{
  "hidden_act": "squared_relu",
  "head_dim": 64,
  "moe_every": 1,
  "expert_mlp_ratio": 0.5,
  "positions": "learned",
  "residual_init": "zero_last",
  "learning_rate": 0.0017,
  "eps": 1e-08,
  "adamw_lr_other_params": 0.001,
  "adaptive_grad_clip": 0.1,
  "max_steps": 10400,
  "final_lr_fraction": 0.05
}
Rows from block 9 of a small audio frame classifier, named by matrix and row number. Rows with one number within an expert belong to one neuron, the router's apart. Each number is 50 + 12 x the weight over its row's rms, rounded and kept within 0 to 99. All counts start at 0.
After each expert's rows are labels from the 100 clips, of 14848, where the router gives the expert most weight on average: "top examples" is what is common among them. Only what is clearly more common there than usual is listed. The data: synthesized solo parts of chorales (CocoChorales).
# router: router (model.blocks.9.mlp.router.weight, 64x192, trained with AdamW), inputs 0-95
# up: expert up (model.blocks.9.mlp.up, 64x96x192), inputs 0-95
# down: expert down (model.blocks.9.mlp.down, 64x192x96, transposed), outputs 0-95

# expert 42
router.42:31 54 47 69 61 43 45 36 48 38 48 40 47 39 58 54 30 57 73 36 47 58 58 46 73 23 56 24 52 40 60 40 56 56 55 52 59 54 30 35 45 48 45 38 54 57 33 43 57 60 51 64 54 30 72 61 34 35 55 53 49 31 38 34 43 59 45 47 46 41 24 37 42 63 37 58 44 47 25 21 51 54 64 60 55 49 41 61 51 38 52 44 46 39 64 66
up.2:61 59 52 37 15 52 31 40 77 49 52 50 43 78 52 38 48 64 36 58 55 46 52 64 26 61 57 63 53 57 13 63 85 54 48 52 50 21 54 53 55 61 58 51 53 69 41 47 56 54 51 42 43 53 68 53 45 43 39 46 45 46 61 60 45 42 65 40 52 56 37 37 73 38 43 55 56 55 49 45 48 45 39 63 88 61 56 96 47 67 50 44 44 47 77 47
down.2:43 48 56 38 63 56 63 58 34 59 63 41 49 51 40 66 60 47 52 45 45 61 55 53 56 28 40 60 56 32 85 42 48 39 80 47 28 73 51 66 39 39 67 48 45 11 63 82 44 35 30 43 36 46 52 41 54 61 54 34 45 34 48 24 68 44 45 64 55 44 47 65 41 63 48 38 28 40 35 55 41 53 63 30 21 45 46 29 36 27 46 45 40 48 46 48
up.4:48 55 52 48 56 38 56 46 47 41 51 55 51 16 52 40 49 67 40 52 41 50 48 68 39 58 33 36 38 45 41 50 48 28 51 54 45 60 49 61 52 90 48 64 37 47 47 37 51 57 53 55 48 40 52 69 57 44 45 59 61 45 56 49 60 28 52 41 73 60 42 54 56 55 37 41 36 49 50 51 46 42 53 49 18 48 52 61 31 79 35 48 43 57 43 55
down.4:62 52 70 49 52 53 19 59 66 64 49 46 50 79 48 68 40 45 59 55 50 43 46 44 57 46 49 71 71 51 55 48 60 62 42 41 42 40 50 37 48 29 44 43 35 51 39 64 47 53 35 49 49 53 40 35 57 41 50 46 48 60 56 55 35 77 55 47 37 47 53 50 47 33 61 51 60 45 54 40 48 60 56 46 80 46 49 54 50 10 75 60 57 59 62 32
up.9:63 30 49 43 68 65 50 58 68 28 59 53 65 50 52 40 44 61 61 79 52 54 39 54 33 62 50 41 63 45 77 53 65 40 37 30 54 66 55 57 42 62 49 52 40 43 44 63 50 46 45 58 28 43 64 51 80 31 22 33 52 48 60 50 57 47 46 36 58 52 41 38 61 37 48 40 65 67 46 56 53 57 47 35 56 57 39 71 54 20 42 39 57 53 83 46
down.9:50 71 80 75 47 59 44 63 53 45 32 64 56 25 41 41 52 36 35 60 58 36 47 30 63 49 60 51 41 57 28 30 45 58 43 39 52 35 44 38 52 36 57 60 37 76 54 53 61 62 40 58 61 58 45 44 73 73 58 55 40 55 46 63 64 74 43 43 37 44 57 49 26 56 56 61 44 69 60 55 50 42 52 43 49 50 43 32 44 42 63 50 44 58 17 62
top examples: note D#5; trumpet

# expert 60
router.60:56 44 63 41 37 52 54 60 68 50 58 42 53 42 33 50 57 42 42 60 46 58 57 43 28 50 60 80 27 42 63 55 46 49 42 46 36 33 65 68 37 64 48 59 42 53 55 40 51 54 41 62 46 60 28 38 62 57 52 57 57 76 51 62 58 47 40 60 56 71 55 51 64 42 60 39 28 53 51 49 33 49 49 65 40 50 43 51 49 38 47 56 65 48 57 26
up.1:72 65 45 78 51 79 75 52 42 53 57 50 47 52 48 35 56 39 59 49 37 61 48 47 50 47 50 44 45 40 63 61 38 64 47 41 98 65 68 72 44 42 57 67 68 39 45 42 41 41 39 32 41 45 45 33 45 39 41 67 39 34 70 62 46 55 47 47 47 44 40 53 73 65 49 45 78 51 42 62 59 50 35 58 34 41 54 39 52 55 54 48 46 42 46 39
down.1:44 66 50 32 53 43 60 72 53 62 44 50 71 43 43 69 68 49 46 49 48 49 49 47 44 33 49 46 44 59 38 58 53 53 43 50 72 56 49 34 55 28 66 49 47 28 73 61 50 49 44 55 52 59 52 69 33 58 41 74 66 35 50 33 22 49 52 53 44 34 44 57 75 58 35 39 66 67 53 69 71 49 40 48 25 35 49 71 53 34 42 56 45 63 67 38
up.2:42 66 40 46 60 69 57 50 45 43 36 52 41 41 62 43 41 40 53 40 51 33 43 44 64 37 60 38 52 32 43 44 55 26 32 33 57 54 63 24 72 67 59 57 41 30 30 53 75 63 45 40 60 55 41 48 47 50 43 35 56 52 58 62 55 52 56 48 62 44 64 45 34 62 59 37 67 47 49 59 60 48 42 52 42 50 56 47 58 70 47 39 61 47 54 52
down.2:52 76 60 47 51 45 53 33 36 45 27 55 63 43 42 62 37 47 56 50 41 63 50 50 63 29 51 56 33 35 34 55 52 54 52 46 34 38 46 45 52 82 64 65 59 43 60 42 62 30 42 52 52 44 52 64 61 79 59 34 64 52 46 35 45 46 55 58 58 59 45 40 47 37 58 46 63 46 43 65 55 55 47 45 22 42 39 46 52 61 47 63 28 55 34 49
up.3:64 57 35 61 39 92 36 59 64 65 36 51 19 35 42 34 38 49 51 52 51 28 57 24 44 43 60 54 73 57 59 51 62 44 25 38 59 65 30 53 52 31 80 51 45 41 20 61 36 59 54 38 49 59 56 45 68 33 33 58 44 57 59 71 48 49 58 63 56 50 48 55 51 64 38 38 42 54 44 61 55 47 39 44 56 58 57 49 59 47 43 48 53 48 80 34
down.3:33 59 50 50 64 47 70 44 26 48 54 39 45 59 52 79 52 66 59 46 40 46 44 52 69 33 22 61 52 55 43 20 56 52 89 58 46 46 37 45 53 26 60 49 52 75 57 40 29 48 35 39 49 58 39 68 44 41 56 63 66 48 52 36 43 52 44 76 59 47 55 68 54 42 60 51 55 49 60 67 31 47 61 77 40 62 74 36 49 49 51 28 63 50 42 33
top examples: note A4; horn

# expert 9
router.9:66 54 64 48 54 39 42 72 37 56 44 46 51 21 44 48 74 57 46 54 43 48 59 62 40 53 72 68 42 45 71 74 48 72 60 47 40 38 73 52 40 53 46 57 63 79 50 52 72 40 42 64 39 50 52 34 69 52 42 71 57 63 68 62 49 33 60 60 40 53 59 67 53 49 66 37 34 72 62 52 29 47 55 64 44 50 41 52 39 34 63 48 46 54 63 29
up.3:47 47 61 42 50 50 46 61 65 56 56 63 66 66 56 55 56 39 47 69 36 54 57 32 32 51 44 53 42 43 51 46 49 22 57 30 48 59 42 53 20 41 63 55 51 50 48 67 54 55 48 70 49 47 61 29 52 64 53 57 42 48 25 42 39 70 46 63 30 31 49 84 40 41 63 36 46 57 54 26 46 49 42 29 34 42 38 48 45 33 56 52 47 39 42 42
down.3:50 48 36 60 34 54 42 76 61 40 57 55 45 50 42 34 44 53 48 36 63 55 51 50 45 46 57 44 34 52 18 64 39 60 31 56 58 31 61 62 72 41 41 39 58 62 62 42 48 74 47 50 52 46 70 67 46 37 52 66 42 60 35 64 49 42 61 64 46 43 44 35 55 51 56 39 52 46 51 38 34 55 41 74 73 59 37 45 28 61 44 65 40 54 25 55
up.4:40 40 40 57 40 45 44 64 43 37 44 56 64 63 41 26 54 29 65 44 59 63 57 50 38 56 56 71 46 45 47 77 54 63 49 62 54 40 82 57 49 55 59 43 64 47 39 58 72 48 55 53 45 34 49 73 44 34 60 27 33 65 30 43 52 56 52 53 59 48 61 29 57 50 40 29 46 30 41 76 80 40 60 49 36 48 33 37 61 61 50 55 62 54 45 62
down.4:40 56 72 50 40 53 48 28 53 44 70 81 50 53 39 86 43 43 45 30 46 47 46 49 56 41 58 33 29 48 50 26 37 54 70 84 41 54 47 30 38 57 57 48 48 61 50 32 57 59 51 44 64 16 42 54 56 67 48 52 34 42 80 44 56 72 46 50 47 44 43 50 42 62 38 51 55 37 43 50 56 40 30 61 33 56 43 63 57 31 52 40 37 40 29 60
up.5:55 60 37 60 41 49 67 64 71 39 63 44 37 24 47 52 54 56 58 43 43 20 65 48 38 58 44 30 28 51 68 55 58 33 40 54 50 59 55 68 48 45 63 57 62 44 48 69 49 54 48 84 45 69 57 19 63 64 49 45 76 44 41 51 44 49 41 59 28 54 51 64 69 51 37 54 41 40 43 60 62 59 40 52 30 38 69 63 71 42 47 41 53 32 39 51
down.5:77 60 49 44 50 33 60 30 66 47 44 76 59 49 61 34 52 40 33 71 61 83 55 64 35 52 65 43 45 51 25 50 62 46 44 62 49 51 51 45 46 63 65 53 73 52 62 24 51 33 33 42 64 35 55 71 59 37 32 56 22 49 55 47 40 40 63 57 46 54 32 41 44 52 44 57 57 50 51 41 46 41 44 35 47 43 59 57 36 71 39 71 65 63 26 48
top examples: note A3; note G#5

# expert 8
router.8:51 50 45 53 36 51 52 37 58 65 28 65 50 24 38 69 56 38 29 67 60 53 52 50 46 75 50 43 41 41 41 58 47 61 50 54 35 42 63 45 39 73 46 69 40 46 49 40 55 51 55 64 66 58 25 53 70 66 55 64 62 69 37 68 56 44 62 50 57 63 56 44 52 61 49 61 46 58 45 20 44 34 40 52 42 43 37 76 50 46 37 57 55 43 50 39
up.0:37 33 59 58 44 37 49 50 51 64 66 53 32 74 23 70 62 60 54 31 57 39 39 55 54 58 42 33 45 51 47 55 57 58 35 69 45 50 47 48 45 38 47 53 53 43 46 47 32 60 55 64 58 67 41 55 61 45 70 67 73 40 52 42 55 36 39 57 33 51 44 41 58 40 64 42 44 30 60 43 59 50 43 51 28 58 53 66 68 32 49 70 57 23 52 54
down.0:65 60 38 53 54 61 57 78 33 64 41 38 54 39 58 61 43 39 67 55 60 55 50 48 52 44 57 62 36 46 61 61 49 31 64 48 36 55 63 29 45 46 64 35 38 55 42 56 51 45 54 31 52 35 15 40 39 52 49 66 27 54 39 56 42 56 49 40 64 29 54 54 36 44 48 37 69 45 30 53 69 48 59 78 50 45 49 50 55 48 51 42 53 63 30 58
up.1:32 45 62 56 42 38 50 53 47 56 61 51 48 49 59 50 33 55 39 49 41 56 58 45 35 75 36 21 53 64 54 60 38 40 47 53 40 37 39 85 49 54 44 56 63 66 31 60 61 48 60 59 68 50 44 62 45 65 29 57 43 45 49 50 33 33 42 45 32 55 49 52 46 56 33 28 38 46 45 40 50 50 74 54 46 26 56 60 55 47 48 60 53 48 56 70
down.1:73 47 52 63 65 52 44 50 65 49 43 45 39 59 50 73 43 65 59 49 68 57 58 46 60 68 45 35 58 43 60 50 49 52 49 54 45 59 44 56 63 50 21 30 49 46 61 66 48 44 67 54 65 56 24 44 37 30 46 68 64 42 24 52 14 43 32 54 58 45 60 32 39 55 49 71 55 52 52 49 48 52 58 48 70 56 43 47 48 54 60 35 64 34 83 36
up.2:37 41 56 36 45 54 43 69 37 59 49 53 42 50 49 23 39 48 41 30 53 56 31 31 53 70 56 28 25 48 53 40 54 49 44 48 55 39 44 26 67 52 47 36 62 52 50 46 59 49 61 64 47 56 42 51 49 49 34 56 70 39 54 64 46 32 73 34 48 77 59 69 30 28 54 39 29 42 60 46 51 39 52 44 50 60 51 53 33 37 46 53 61 49 45 52
down.2:50 54 62 58 70 46 57 43 32 52 33 43 30 66 59 57 66 46 67 37 55 34 54 58 70 26 49 49 61 65 50 53 42 51 28 61 52 65 38 48 45 34 44 59 35 60 61 62 45 31 40 60 51 62 62 44 42 39 67 69 47 66 65 43 44 55 36 57 28 54 53 63 66 42 42 58 71 64 40 55 52 60 54 47 42 39 52 56 45 52 42 37 48 60 44 75
top examples: note D4; note E4; note C#4

# expert 56
router.56:32 51 45 60 62 52 38 46 58 40 57 47 49 42 62 54 46 47 69 35 46 52 59 31 62 42 42 50 53 57 48 55 51 49 49 45 53 57 17 31 48 46 53 47 62 43 37 50 50 59 70 59 61 46 56 54 20 37 44 52 50 42 31 43 59 52 61 52 34 32 30 46 16 57 43 61 56 42 00 41 57 41 54 51 59 50 48 44 36 48 59 31 38 34 58 71
up.5:47 50 46 35 45 60 42 52 37 47 40 47 51 46 52 45 51 40 63 45 59 54 51 44 45 77 54 93 57 44 67 57 88 48 49 47 37 47 40 48 41 58 87 48 52 55 61 42 40 47 53 33 65 66 48 48 56 46 40 47 49 71 41 55 57 54 60 51 45 51 45 45 39 33 44 56 67 46 49 51 44 55 40 56 73 40 45 44 52 34 65 52 55 57 19 39
down.5:56 45 72 66 35 38 73 54 72 54 67 48 49 34 51 57 51 68 47 57 41 53 37 68 52 34 36 28 58 65 53 45 50 35 42 52 56 62 49 62 49 50 38 42 44 37 44 54 48 57 33 39 43 53 63 60 43 55 50 47 52 26 60 43 43 47 42 54 48 56 57 55 58 91 41 49 42 56 39 51 35 41 52 61 24 71 52 41 31 58 36 42 41 32 73 56
up.6:39 32 39 51 53 56 36 62 41 35 62 52 53 48 50 52 31 61 20 69 38 43 54 47 54 35 34 71 54 51 45 61 33 53 46 45 34 46 46 25 47 45 58 44 64 33 43 50 39 49 48 51 35 71 37 53 60 51 73 57 51 59 54 62 51 55 32 53 44 44 57 26 46 53 54 39 35 60 56 44 65 62 44 44 46 60 53 64 57 42 50 58 45 41 38 43
down.6:53 50 40 45 48 56 38 28 47 62 60 57 64 42 51 57 53 46 47 46 38 38 48 68 59 76 38 53 42 49 26 52 47 32 19 64 34 39 37 53 46 49 50 63 45 44 62 64 51 54 71 78 34 47 52 35 68 71 44 55 54 48 44 37 54 49 57 56 37 60 58 46 42 70 45 66 49 56 57 64 49 44 51 31 44 39 64 44 34 32 43 68 50 71 51 52
up.7:43 70 54 26 70 47 44 56 41 59 46 46 65 52 60 47 77 62 64 59 53 46 51 31 61 48 38 46 41 55 42 36 60 39 54 21 51 50 52 61 80 39 59 54 49 44 56 76 65 48 58 75 52 46 48 42 61 44 56 30 15 48 45 60 47 49 75 51 32 53 28 56 63 41 35 36 58 40 48 39 51 56 46 36 65 54 18 55 45 45 61 28 56 67 59 52
down.7:51 44 47 37 51 50 42 49 21 45 66 59 46 54 47 62 30 53 36 38 42 39 65 44 41 63 46 51 57 66 52 58 58 32 50 32 52 47 32 65 43 72 51 56 46 54 36 38 66 43 42 65 49 74 77 53 58 42 68 40 77 39 33 47 55 50 50 47 54 44 40 38 55 55 36 46 40 43 45 73 41 73 41 41 52 69 45 59 59 35 37 63 39 59 38 48
top examples: note G#4; trombone

# expert 18
router.18:39 65 72 65 51 52 61 68 43 66 49 67 64 32 68 58 83 38 47 69 68 68 27 69 36 70 46 53 59 41 45 52 44 47 41 23 40 62 70 66 47 49 31 38 44 56 55 59 57 56 33 73 78 65 45 27 56 54 49 39 56 57 68 46 44 38 52 40 47 49 39 48 66 52 47 33 45 61 56 56 40 52 56 62 44 38 41 44 50 37 42 54 58 49 57 39
up.0:38 69 65 52 37 59 39 61 37 46 46 52 45 64 73 53 57 50 41 66 73 46 53 49 58 49 46 36 48 42 50 64 70 64 47 36 34 63 38 38 91 54 57 32 74 67 63 47 22 57 62 47 46 47 36 55 66 46 70 62 57 38 50 25 30 50 48 56 57 47 44 32 50 44 53 42 49 61 61 52 44 42 47 46 49 47 46 47 50 44 50 61 60 69 34 42
down.0:40 61 66 50 44 63 52 51 41 85 43 21 37 58 58 49 48 45 55 47 63 24 42 46 49 45 37 33 73 54 38 38 44 36 49 41 44 43 64 48 46 50 57 65 55 47 45 44 59 73 60 65 47 60 46 63 51 59 51 48 51 58 51 28 43 77 45 74 46 51 42 42 37 33 35 47 32 75 42 33 53 52 40 57 45 40 26 51 69 48 39 45 59 40 39 68
up.1:43 56 44 47 58 47 38 67 41 41 48 57 44 74 46 54 41 41 37 34 62 36 39 47 56 51 59 46 52 44 48 57 65 64 39 42 35 54 52 28 66 75 60 55 57 50 52 59 56 51 59 68 57 58 53 60 61 43 51 51 35 55 73 45 52 51 44 59 23 59 38 66 39 33 71 51 34 29 35 41 45 43 36 46 59 56 24 57 49 57 61 46 70 39 48 52
down.1:69 60 70 41 64 41 64 55 32 71 43 59 51 52 44 30 36 52 50 46 44 67 41 37 31 68 67 40 49 62 45 56 51 33 58 40 63 41 57 70 55 71 60 55 39 61 69 60 74 42 55 57 59 58 48 53 65 29 42 47 51 65 50 38 57 42 60 40 67 51 36 63 49 74 46 76 66 68 57 52 43 32 65 36 54 41 51 38 56 52 36 53 34 59 61 52
up.2:41 56 61 56 49 34 57 59 37 60 47 29 49 61 47 46 52 48 68 53 36 50 26 41 46 43 56 57 30 58 23 72 39 43 52 40 46 58 48 47 49 76 48 57 49 60 56 63 40 55 50 26 62 52 46 62 40 39 38 38 49 51 35 56 39 42 48 47 49 50 51 51 22 44 56 62 63 48 56 37 57 58 54 68 49 57 61 41 29 44 58 44 71 70 45 40
down.2:62 51 38 33 52 38 50 07 35 56 46 61 50 38 44 48 38 48 53 73 33 25 52 33 52 70 52 46 63 35 51 59 61 54 32 58 56 59 56 47 59 44 30 60 28 76 45 63 51 49 48 44 40 62 50 49 56 53 50 36 44 58 62 23 45 45 47 43 50 62 49 52 54 45 62 86 45 12 45 46 45 41 50 64 50 43 57 50 57 63 46 56 38 47 54 57
top examples: note G3; note F#3; double bass

# expert 51
router.51:38 46 66 55 59 43 59 41 33 49 56 52 28 31 58 61 53 72 49 66 50 53 60 64 63 39 40 77 62 52 60 30 27 58 67 51 35 57 57 50 43 53 42 58 40 53 70 51 80 58 57 47 74 58 44 59 43 28 32 59 31 45 53 42 57 51 49 40 65 52 40 54 34 49 54 47 41 47 42 41 47 32 44 64 67 49 64 47 49 44 44 50 60 61 53 36
up.0:39 53 37 51 53 47 61 65 26 54 44 59 54 45 54 36 49 54 43 65 61 44 42 61 38 62 41 45 59 41 76 59 65 42 46 83 36 64 42 38 56 60 55 59 47 39 72 66 41 47 55 71 64 45 70 64 51 76 41 35 64 48 54 67 48 46 50 49 31 29 55 40 42 51 44 67 40 52 33 31 22 64 48 54 57 47 65 47 38 35 58 46 43 49 49 52
down.0:42 40 57 54 55 53 52 49 59 60 36 37 51 50 38 67 68 60 67 52 34 42 38 41 67 50 47 46 55 60 59 31 37 43 50 24 70 49 53 62 47 30 43 57 55 32 36 67 52 59 32 30 43 54 57 46 42 45 56 44 30 48 55 68 45 49 30 59 72 53 34 76 33 33 65 37 39 62 53 40 49 27 41 33 26 42 52 54 42 56 55 57 56 41 46 52
up.1:55 41 58 51 54 55 57 74 61 50 50 51 40 41 64 45 43 52 41 35 14 35 23 43 48 62 04 53 46 53 73 51 35 47 33 47 51 46 06 56 53 46 38 46 38 44 50 38 50 39 50 54 58 51 59 45 56 43 39 59 71 19 52 59 58 55 45 43 62 65 49 62 41 48 30 67 54 76 59 56 63 46 71 74 43 62 44 42 36 54 56 52 53 35 47 61
down.1:54 59 48 49 49 51 48 39 35 66 51 58 55 66 49 44 47 47 32 46 74 54 49 55 62 52 52 37 52 26 21 35 43 42 40 53 67 40 53 61 37 46 61 59 65 59 51 41 66 47 20 52 61 43 37 64 66 53 57 74 33 72 28 53 47 37 57 54 26 57 62 28 59 48 25 46 44 36 37 56 39 49 48 25 68 61 61 63 53 35 32 51 75 58 38 34
up.2:60 55 54 48 40 44 40 40 53 52 46 57 42 46 37 53 54 46 38 47 52 40 42 65 87 30 50 88 36 42 65 49 36 39 50 42 49 51 32 50 46 64 35 40 55 45 47 42 57 47 66 37 55 46 41 36 83 55 39 84 48 48 52 60 53 40 42 45 78 45 28 39 35 50 62 50 77 56 62 41 55 53 49 39 52 53 27 47 64 48 45 52 42 51 45 60
down.2:48 50 64 47 46 52 50 39 43 53 42 54 44 40 43 56 39 41 34 53 45 65 31 41 40 66 43 49 47 60 08 36 66 31 37 49 41 51 67 68 45 56 37 64 42 60 67 37 52 64 44 53 49 57 72 60 50 66 56 43 40 89 56 34 40 57 39 48 43 37 40 50 49 38 57 38 58 33 28 53 42 57 44 20 31 50 44 49 56 55 42 55 62 73 63 51
top examples: note C#5; violin

# expert 28
router.28:60 52 67 45 49 52 47 63 63 49 52 47 53 39 47 54 58 52 22 70 42 59 47 63 35 62 63 62 40 53 51 65 52 58 38 44 53 40 63 69 46 55 61 62 46 60 66 37 52 51 41 62 57 57 21 28 65 48 51 57 55 70 52 72 59 45 56 60 59 53 71 61 72 41 60 34 29 52 71 62 36 57 48 56 49 57 36 55 37 49 48 63 60 48 55 31
up.3:41 49 38 49 53 48 49 79 42 41 41 29 55 46 75 62 44 61 74 64 46 61 60 19 34 76 56 48 46 44 56 57 46 47 54 47 39 57 66 80 44 31 49 69 35 49 52 49 32 49 51 58 49 31 62 38 46 56 49 22 63 48 68 54 54 53 63 42 23 54 58 66 53 66 38 52 27 66 53 48 45 56 78 65 59 55 62 39 47 31 57 58 72 47 57 26
down.3:40 50 50 51 64 38 49 37 40 46 51 46 56 40 63 45 40 36 47 26 47 39 38 60 12 48 42 40 49 44 47 31 51 25 69 39 43 45 57 68 55 64 61 78 50 51 45 22 58 57 42 63 69 80 57 60 43 44 47 57 41 48 50 41 59 57 39 53 54 61 39 59 40 43 44 49 57 40 33 53 41 72 34 36 53 46 60 55 84 53 58 68 39 70 40 56
up.4:48 64 73 39 47 52 48 40 44 37 56 67 56 48 38 41 52 17 57 58 44 37 47 59 56 46 37 45 34 36 48 47 48 41 73 55 62 50 44 50 53 60 39 42 53 50 45 50 42 49 56 15 67 51 33 49 50 46 38 66 58 55 39 74 58 54 48 44 53 50 47 47 51 33 47 46 49 73 48 57 77 44 46 50 36 47 44 53 44 35 37 39 30 54 41 58
down.4:52 47 46 71 45 56 63 35 36 70 42 57 34 60 54 58 65 57 47 35 49 53 20 36 47 54 52 60 61 42 58 53 65 63 53 46 59 48 35 70 35 51 70 23 33 60 53 62 48 51 57 52 60 40 56 44 68 43 46 74 43 18 59 58 42 41 30 33 59 37 41 26 53 71 44 44 55 50 56 51 62 55 44 51 79 46 59 64 58 47 49 32 55 54 51 41
up.5:42 53 25 34 46 38 55 71 36 54 72 53 48 47 46 50 49 41 44 50 40 66 77 38 56 60 62 44 41 47 38 55 31 63 44 57 48 43 54 41 59 61 62 43 60 35 44 59 56 53 33 51 68 36 25 66 48 47 55 47 51 38 66 55 39 52 45 46 47 73 59 38 50 52 57 68 60 48 55 36 78 42 47 53 44 48 34 74 32 45 47 59 39 51 64 58
down.5:25 48 44 66 52 58 74 55 35 44 46 63 74 57 46 44 53 51 71 51 37 32 48 58 52 49 79 65 42 59 49 54 40 12 60 51 48 55 49 56 46 48 63 44 63 24 57 49 72 45 44 32 56 74 59 64 63 55 41 64 44 58 41 43 40 65 40 47 65 46 47 35 44 41 41 53 41 36 44 60 76 53 52 60 48 34 31 58 52 61 54 56 54 66 41 53
top examples: note G#5; violin