config.toml
spec_augment = false
fused_qkv = false
lr = 0.0017
epochs = 136.3
decay_fraction = 0.4
final_lr_fraction = 0.05
Rows from expert 15 of block 6, named by matrix and row number. Rows with one number belong to one neuron. Each number is 200 + 40 x the weight over its row's rms, rounded and kept within 0 to 999. All counts start at 0. After the name is the row's rms in percent of the matrix's.
# up: expert up (model.blocks.6.mlp.up, 64x96x192), inputs 0-191
# down: expert down (model.blocks.6.mlp.down, 64x192x96, transposed), outputs 0-191
up.87,130,275,185,244,220,227,166,235,185,179,241,225,180,155,198,208,175,181,117,177,127,89,267,172,201,125,273,223,174,181,248,189,153,180,255,168,196,202,179,216,120,242,144,318,250,268,171,247,173,165,155,209,218,266,257,156,278,226,171,193,159,267,193,152,208,179,198,186,278,193,322,209,234,186,265,175,243,207,199,183,217,207,256,193,205,217,169,154,142,157,272,151,216,211,189,137,188,209,155,136,252,190,175,118,241,191,200,167,161,165,211,180,240,180,109,218,176,174,211,192,217,210,209,178,201,186,167,221,228,265,228,224,232,143,184,236,145,218,179,293,218,150,223,175,201,174,190,252,140,238,222,177,216,170,212,231,214,204,196,210,170,173,187,188,183,218,261,222,194,171,261,206,162,196,173,233,174,169,259,134,213,226,198,177,251,212,221,164,206,139,249,243,184
down.87,123,218,117,204,190,205,218,224,207,185,235,252,238,143,163,151,187,199,246,199,152,188,249,222,197,220,142,250,198,188,145,212,153,220,148,221,254,258,126,170,239,225,169,243,217,229,234,156,186,212,135,152,244,173,229,161,170,198,222,210,236,168,163,217,175,178,120,191,254,201,276,207,247,223,193,168,190,216,168,298,237,207,141,111,151,246,145,237,225,156,163,233,149,205,211,210,208,149,148,140,250,194,198,223,303,224,204,272,146,182,164,155,175,258,169,188,130,279,216,155,169,181,230,214,211,168,311,177,290,203,185,225,201,219,185,225,172,130,184,246,100,214,304,202,216,204,183,170,158,215,162,141,181,181,249,233,189,232,283,176,160,180,227,203,208,146,197,222,232,212,241,171,218,196,208,230,164,171,228,139,197,170,260,200,251,174,237,156,215,219,170,249,210
up.88,060,178,136,183,206,195,155,169,227,224,236,221,159,209,358,255,158,200,227,212,169,81,213,205,271,207,174,188,241,288,224,190,175,228,140,263,283,173,172,131,185,270,208,110,136,120,202,232,188,180,189,221,137,228,138,206,213,172,162,193,219,252,201,182,178,360,208,233,279,206,209,192,236,216,178,236,203,231,214,271,175,225,204,193,264,220,142,235,147,166,169,152,192,224,152,206,186,174,191,253,218,222,137,180,134,161,183,195,224,207,197,146,181,202,167,193,186,203,228,166,229,172,239,248,198,203,212,184,228,188,228,211,225,185,295,158,227,222,190,193,151,145,203,217,212,233,180,158,225,250,161,216,186,217,165,152,120,233,215,192,175,216,232,181,247,223,169,213,213,201,156,263,174,188,181,197,219,162,149,239,175,182,277,252,164,252,172,205,175,170,195,179,246
down.88,055,185,168,173,205,206,190,233,222,254,128,171,240,148,166,135,257,195,237,158,197,233,219,123,164,185,234,221,178,245,190,215,235,189,292,190,152,164,185,222,205,201,203,220,185,247,263,190,197,129,173,217,219,211,316,206,306,213,163,226,190,224,268,211,180,192,173,168,169,138,173,242,127,173,247,202,177,298,237,158,212,185,171,181,225,112,125,220,174,185,210,177,201,214,168,231,211,163,162,167,283,223,206,182,158,264,224,239,167,231,271,210,241,287,250,233,210,196,201,234,201,210,176,142,161,143,259,147,217,159,161,249,231,138,193,277,236,176,225,251,268,192,148,201,208,114,180,242,121,221,167,179,189,228,159,220,180,147,237,276,213,154,246,223,177,146,234,156,174,200,200,168,212,233,200,201,263,170,180,153,187,168,257,130,219,193,201,233,186,207,212,163,141
up.89,118,188,154,226,228,172,188,250,191,166,191,252,164,179,192,219,212,163,213,207,145,176,191,199,211,195,203,191,271,238,309,321,244,245,156,178,201,189,204,171,225,268,253,288,183,208,221,177,117,176,178,183,123,213,225,205,180,212,196,156,185,214,258,175,188,252,121,191,231,168,188,185,201,181,191,220,167,223,167,163,164,174,204,195,192,230,297,171,189,184,178,247,224,153,199,295,165,225,233,178,230,180,176,216,186,176,185,202,165,320,180,135,187,255,207,318,193,242,210,186,290,184,156,203,200,202,147,180,197,218,196,225,294,184,241,136,157,152,198,218,214,187,179,205,196,197,241,217,239,199,228,181,171,191,157,189,157,184,211,269,104,186,269,239,204,157,187,178,245,226,201,156,177,178,160,174,208,279,212,376,170,190,200,187,210,185,200,232,165,176,169,187,186
down.89,120,256,171,238,164,170,193,188,226,228,240,256,175,234,255,161,198,204,200,168,255,165,210,190,163,165,201,147,185,178,228,146,104,238,225,151,204,218,192,220,233,169,212,202,214,211,199,216,137,101,216,181,253,161,208,142,146,244,222,234,173,173,184,180,228,194,165,185,266,213,175,217,176,274,174,111,159,176,196,275,200,181,194,193,168,187,295,161,175,217,206,233,158,206,270,237,147,149,209,208,266,155,200,160,198,138,233,290,235,140,212,150,197,236,220,260,143,188,181,190,274,159,255,229,214,266,225,256,167,142,192,250,220,265,300,185,214,176,181,214,185,234,184,156,197,272,244,152,171,273,107,135,199,207,195,213,220,187,228,186,151,207,218,232,135,172,192,195,148,169,250,199,204,195,217,237,208,234,202,231,133,202,172,265,257,191,201,184,261,167,185,153,310
up.90,061,201,194,261,171,193,215,219,194,250,226,269,184,219,137,154,189,235,231,215,196,96,268,236,173,206,194,228,215,174,221,258,239,138,212,178,177,261,191,237,198,296,264,135,205,203,189,222,203,211,124,210,216,176,290,155,250,182,178,187,210,257,167,210,197,204,218,131,209,171,226,222,178,184,162,177,210,246,193,171,239,201,164,222,228,203,183,257,242,205,171,228,126,223,203,239,154,194,210,227,210,178,198,198,126,216,195,170,124,284,197,214,190,119,194,315,164,206,182,220,167,107,146,306,213,200,177,191,195,265,236,213,173,210,165,206,156,208,144,154,293,186,189,220,262,219,205,214,257,183,197,163,239,172,177,204,278,168,186,250,157,221,176,224,200,190,217,204,160,220,128,304,178,228,117,180,184,284,131,158,191,168,145,181,206,267,157,201,180,203,194,146,174
down.90,069,227,233,197,207,230,198,221,167,211,187,152,204,249,134,252,302,212,253,161,166,170,227,110,230,166,284,221,205,121,237,220,263,194,167,212,268,201,252,250,218,235,170,135,205,195,249,212,158,285,174,233,247,245,203,165,210,242,180,233,173,199,181,198,173,227,160,130,175,249,209,247,252,168,193,218,172,231,137,161,170,156,168,197,128,127,167,224,242,210,183,222,203,243,146,224,195,200,249,213,208,213,202,244,307,178,163,236,241,225,182,158,207,231,175,185,185,233,202,237,186,174,157,245,200,218,217,183,150,212,175,229,251,133,181,232,123,153,147,254,121,156,179,173,251,176,145,170,224,216,201,151,211,239,225,213,172,207,178,174,222,208,143,209,220,130,131,171,196,245,254,294,220,227,196,234,163,136,158,195,209,167,225,284,246,122,136,209,231,225,184,236,117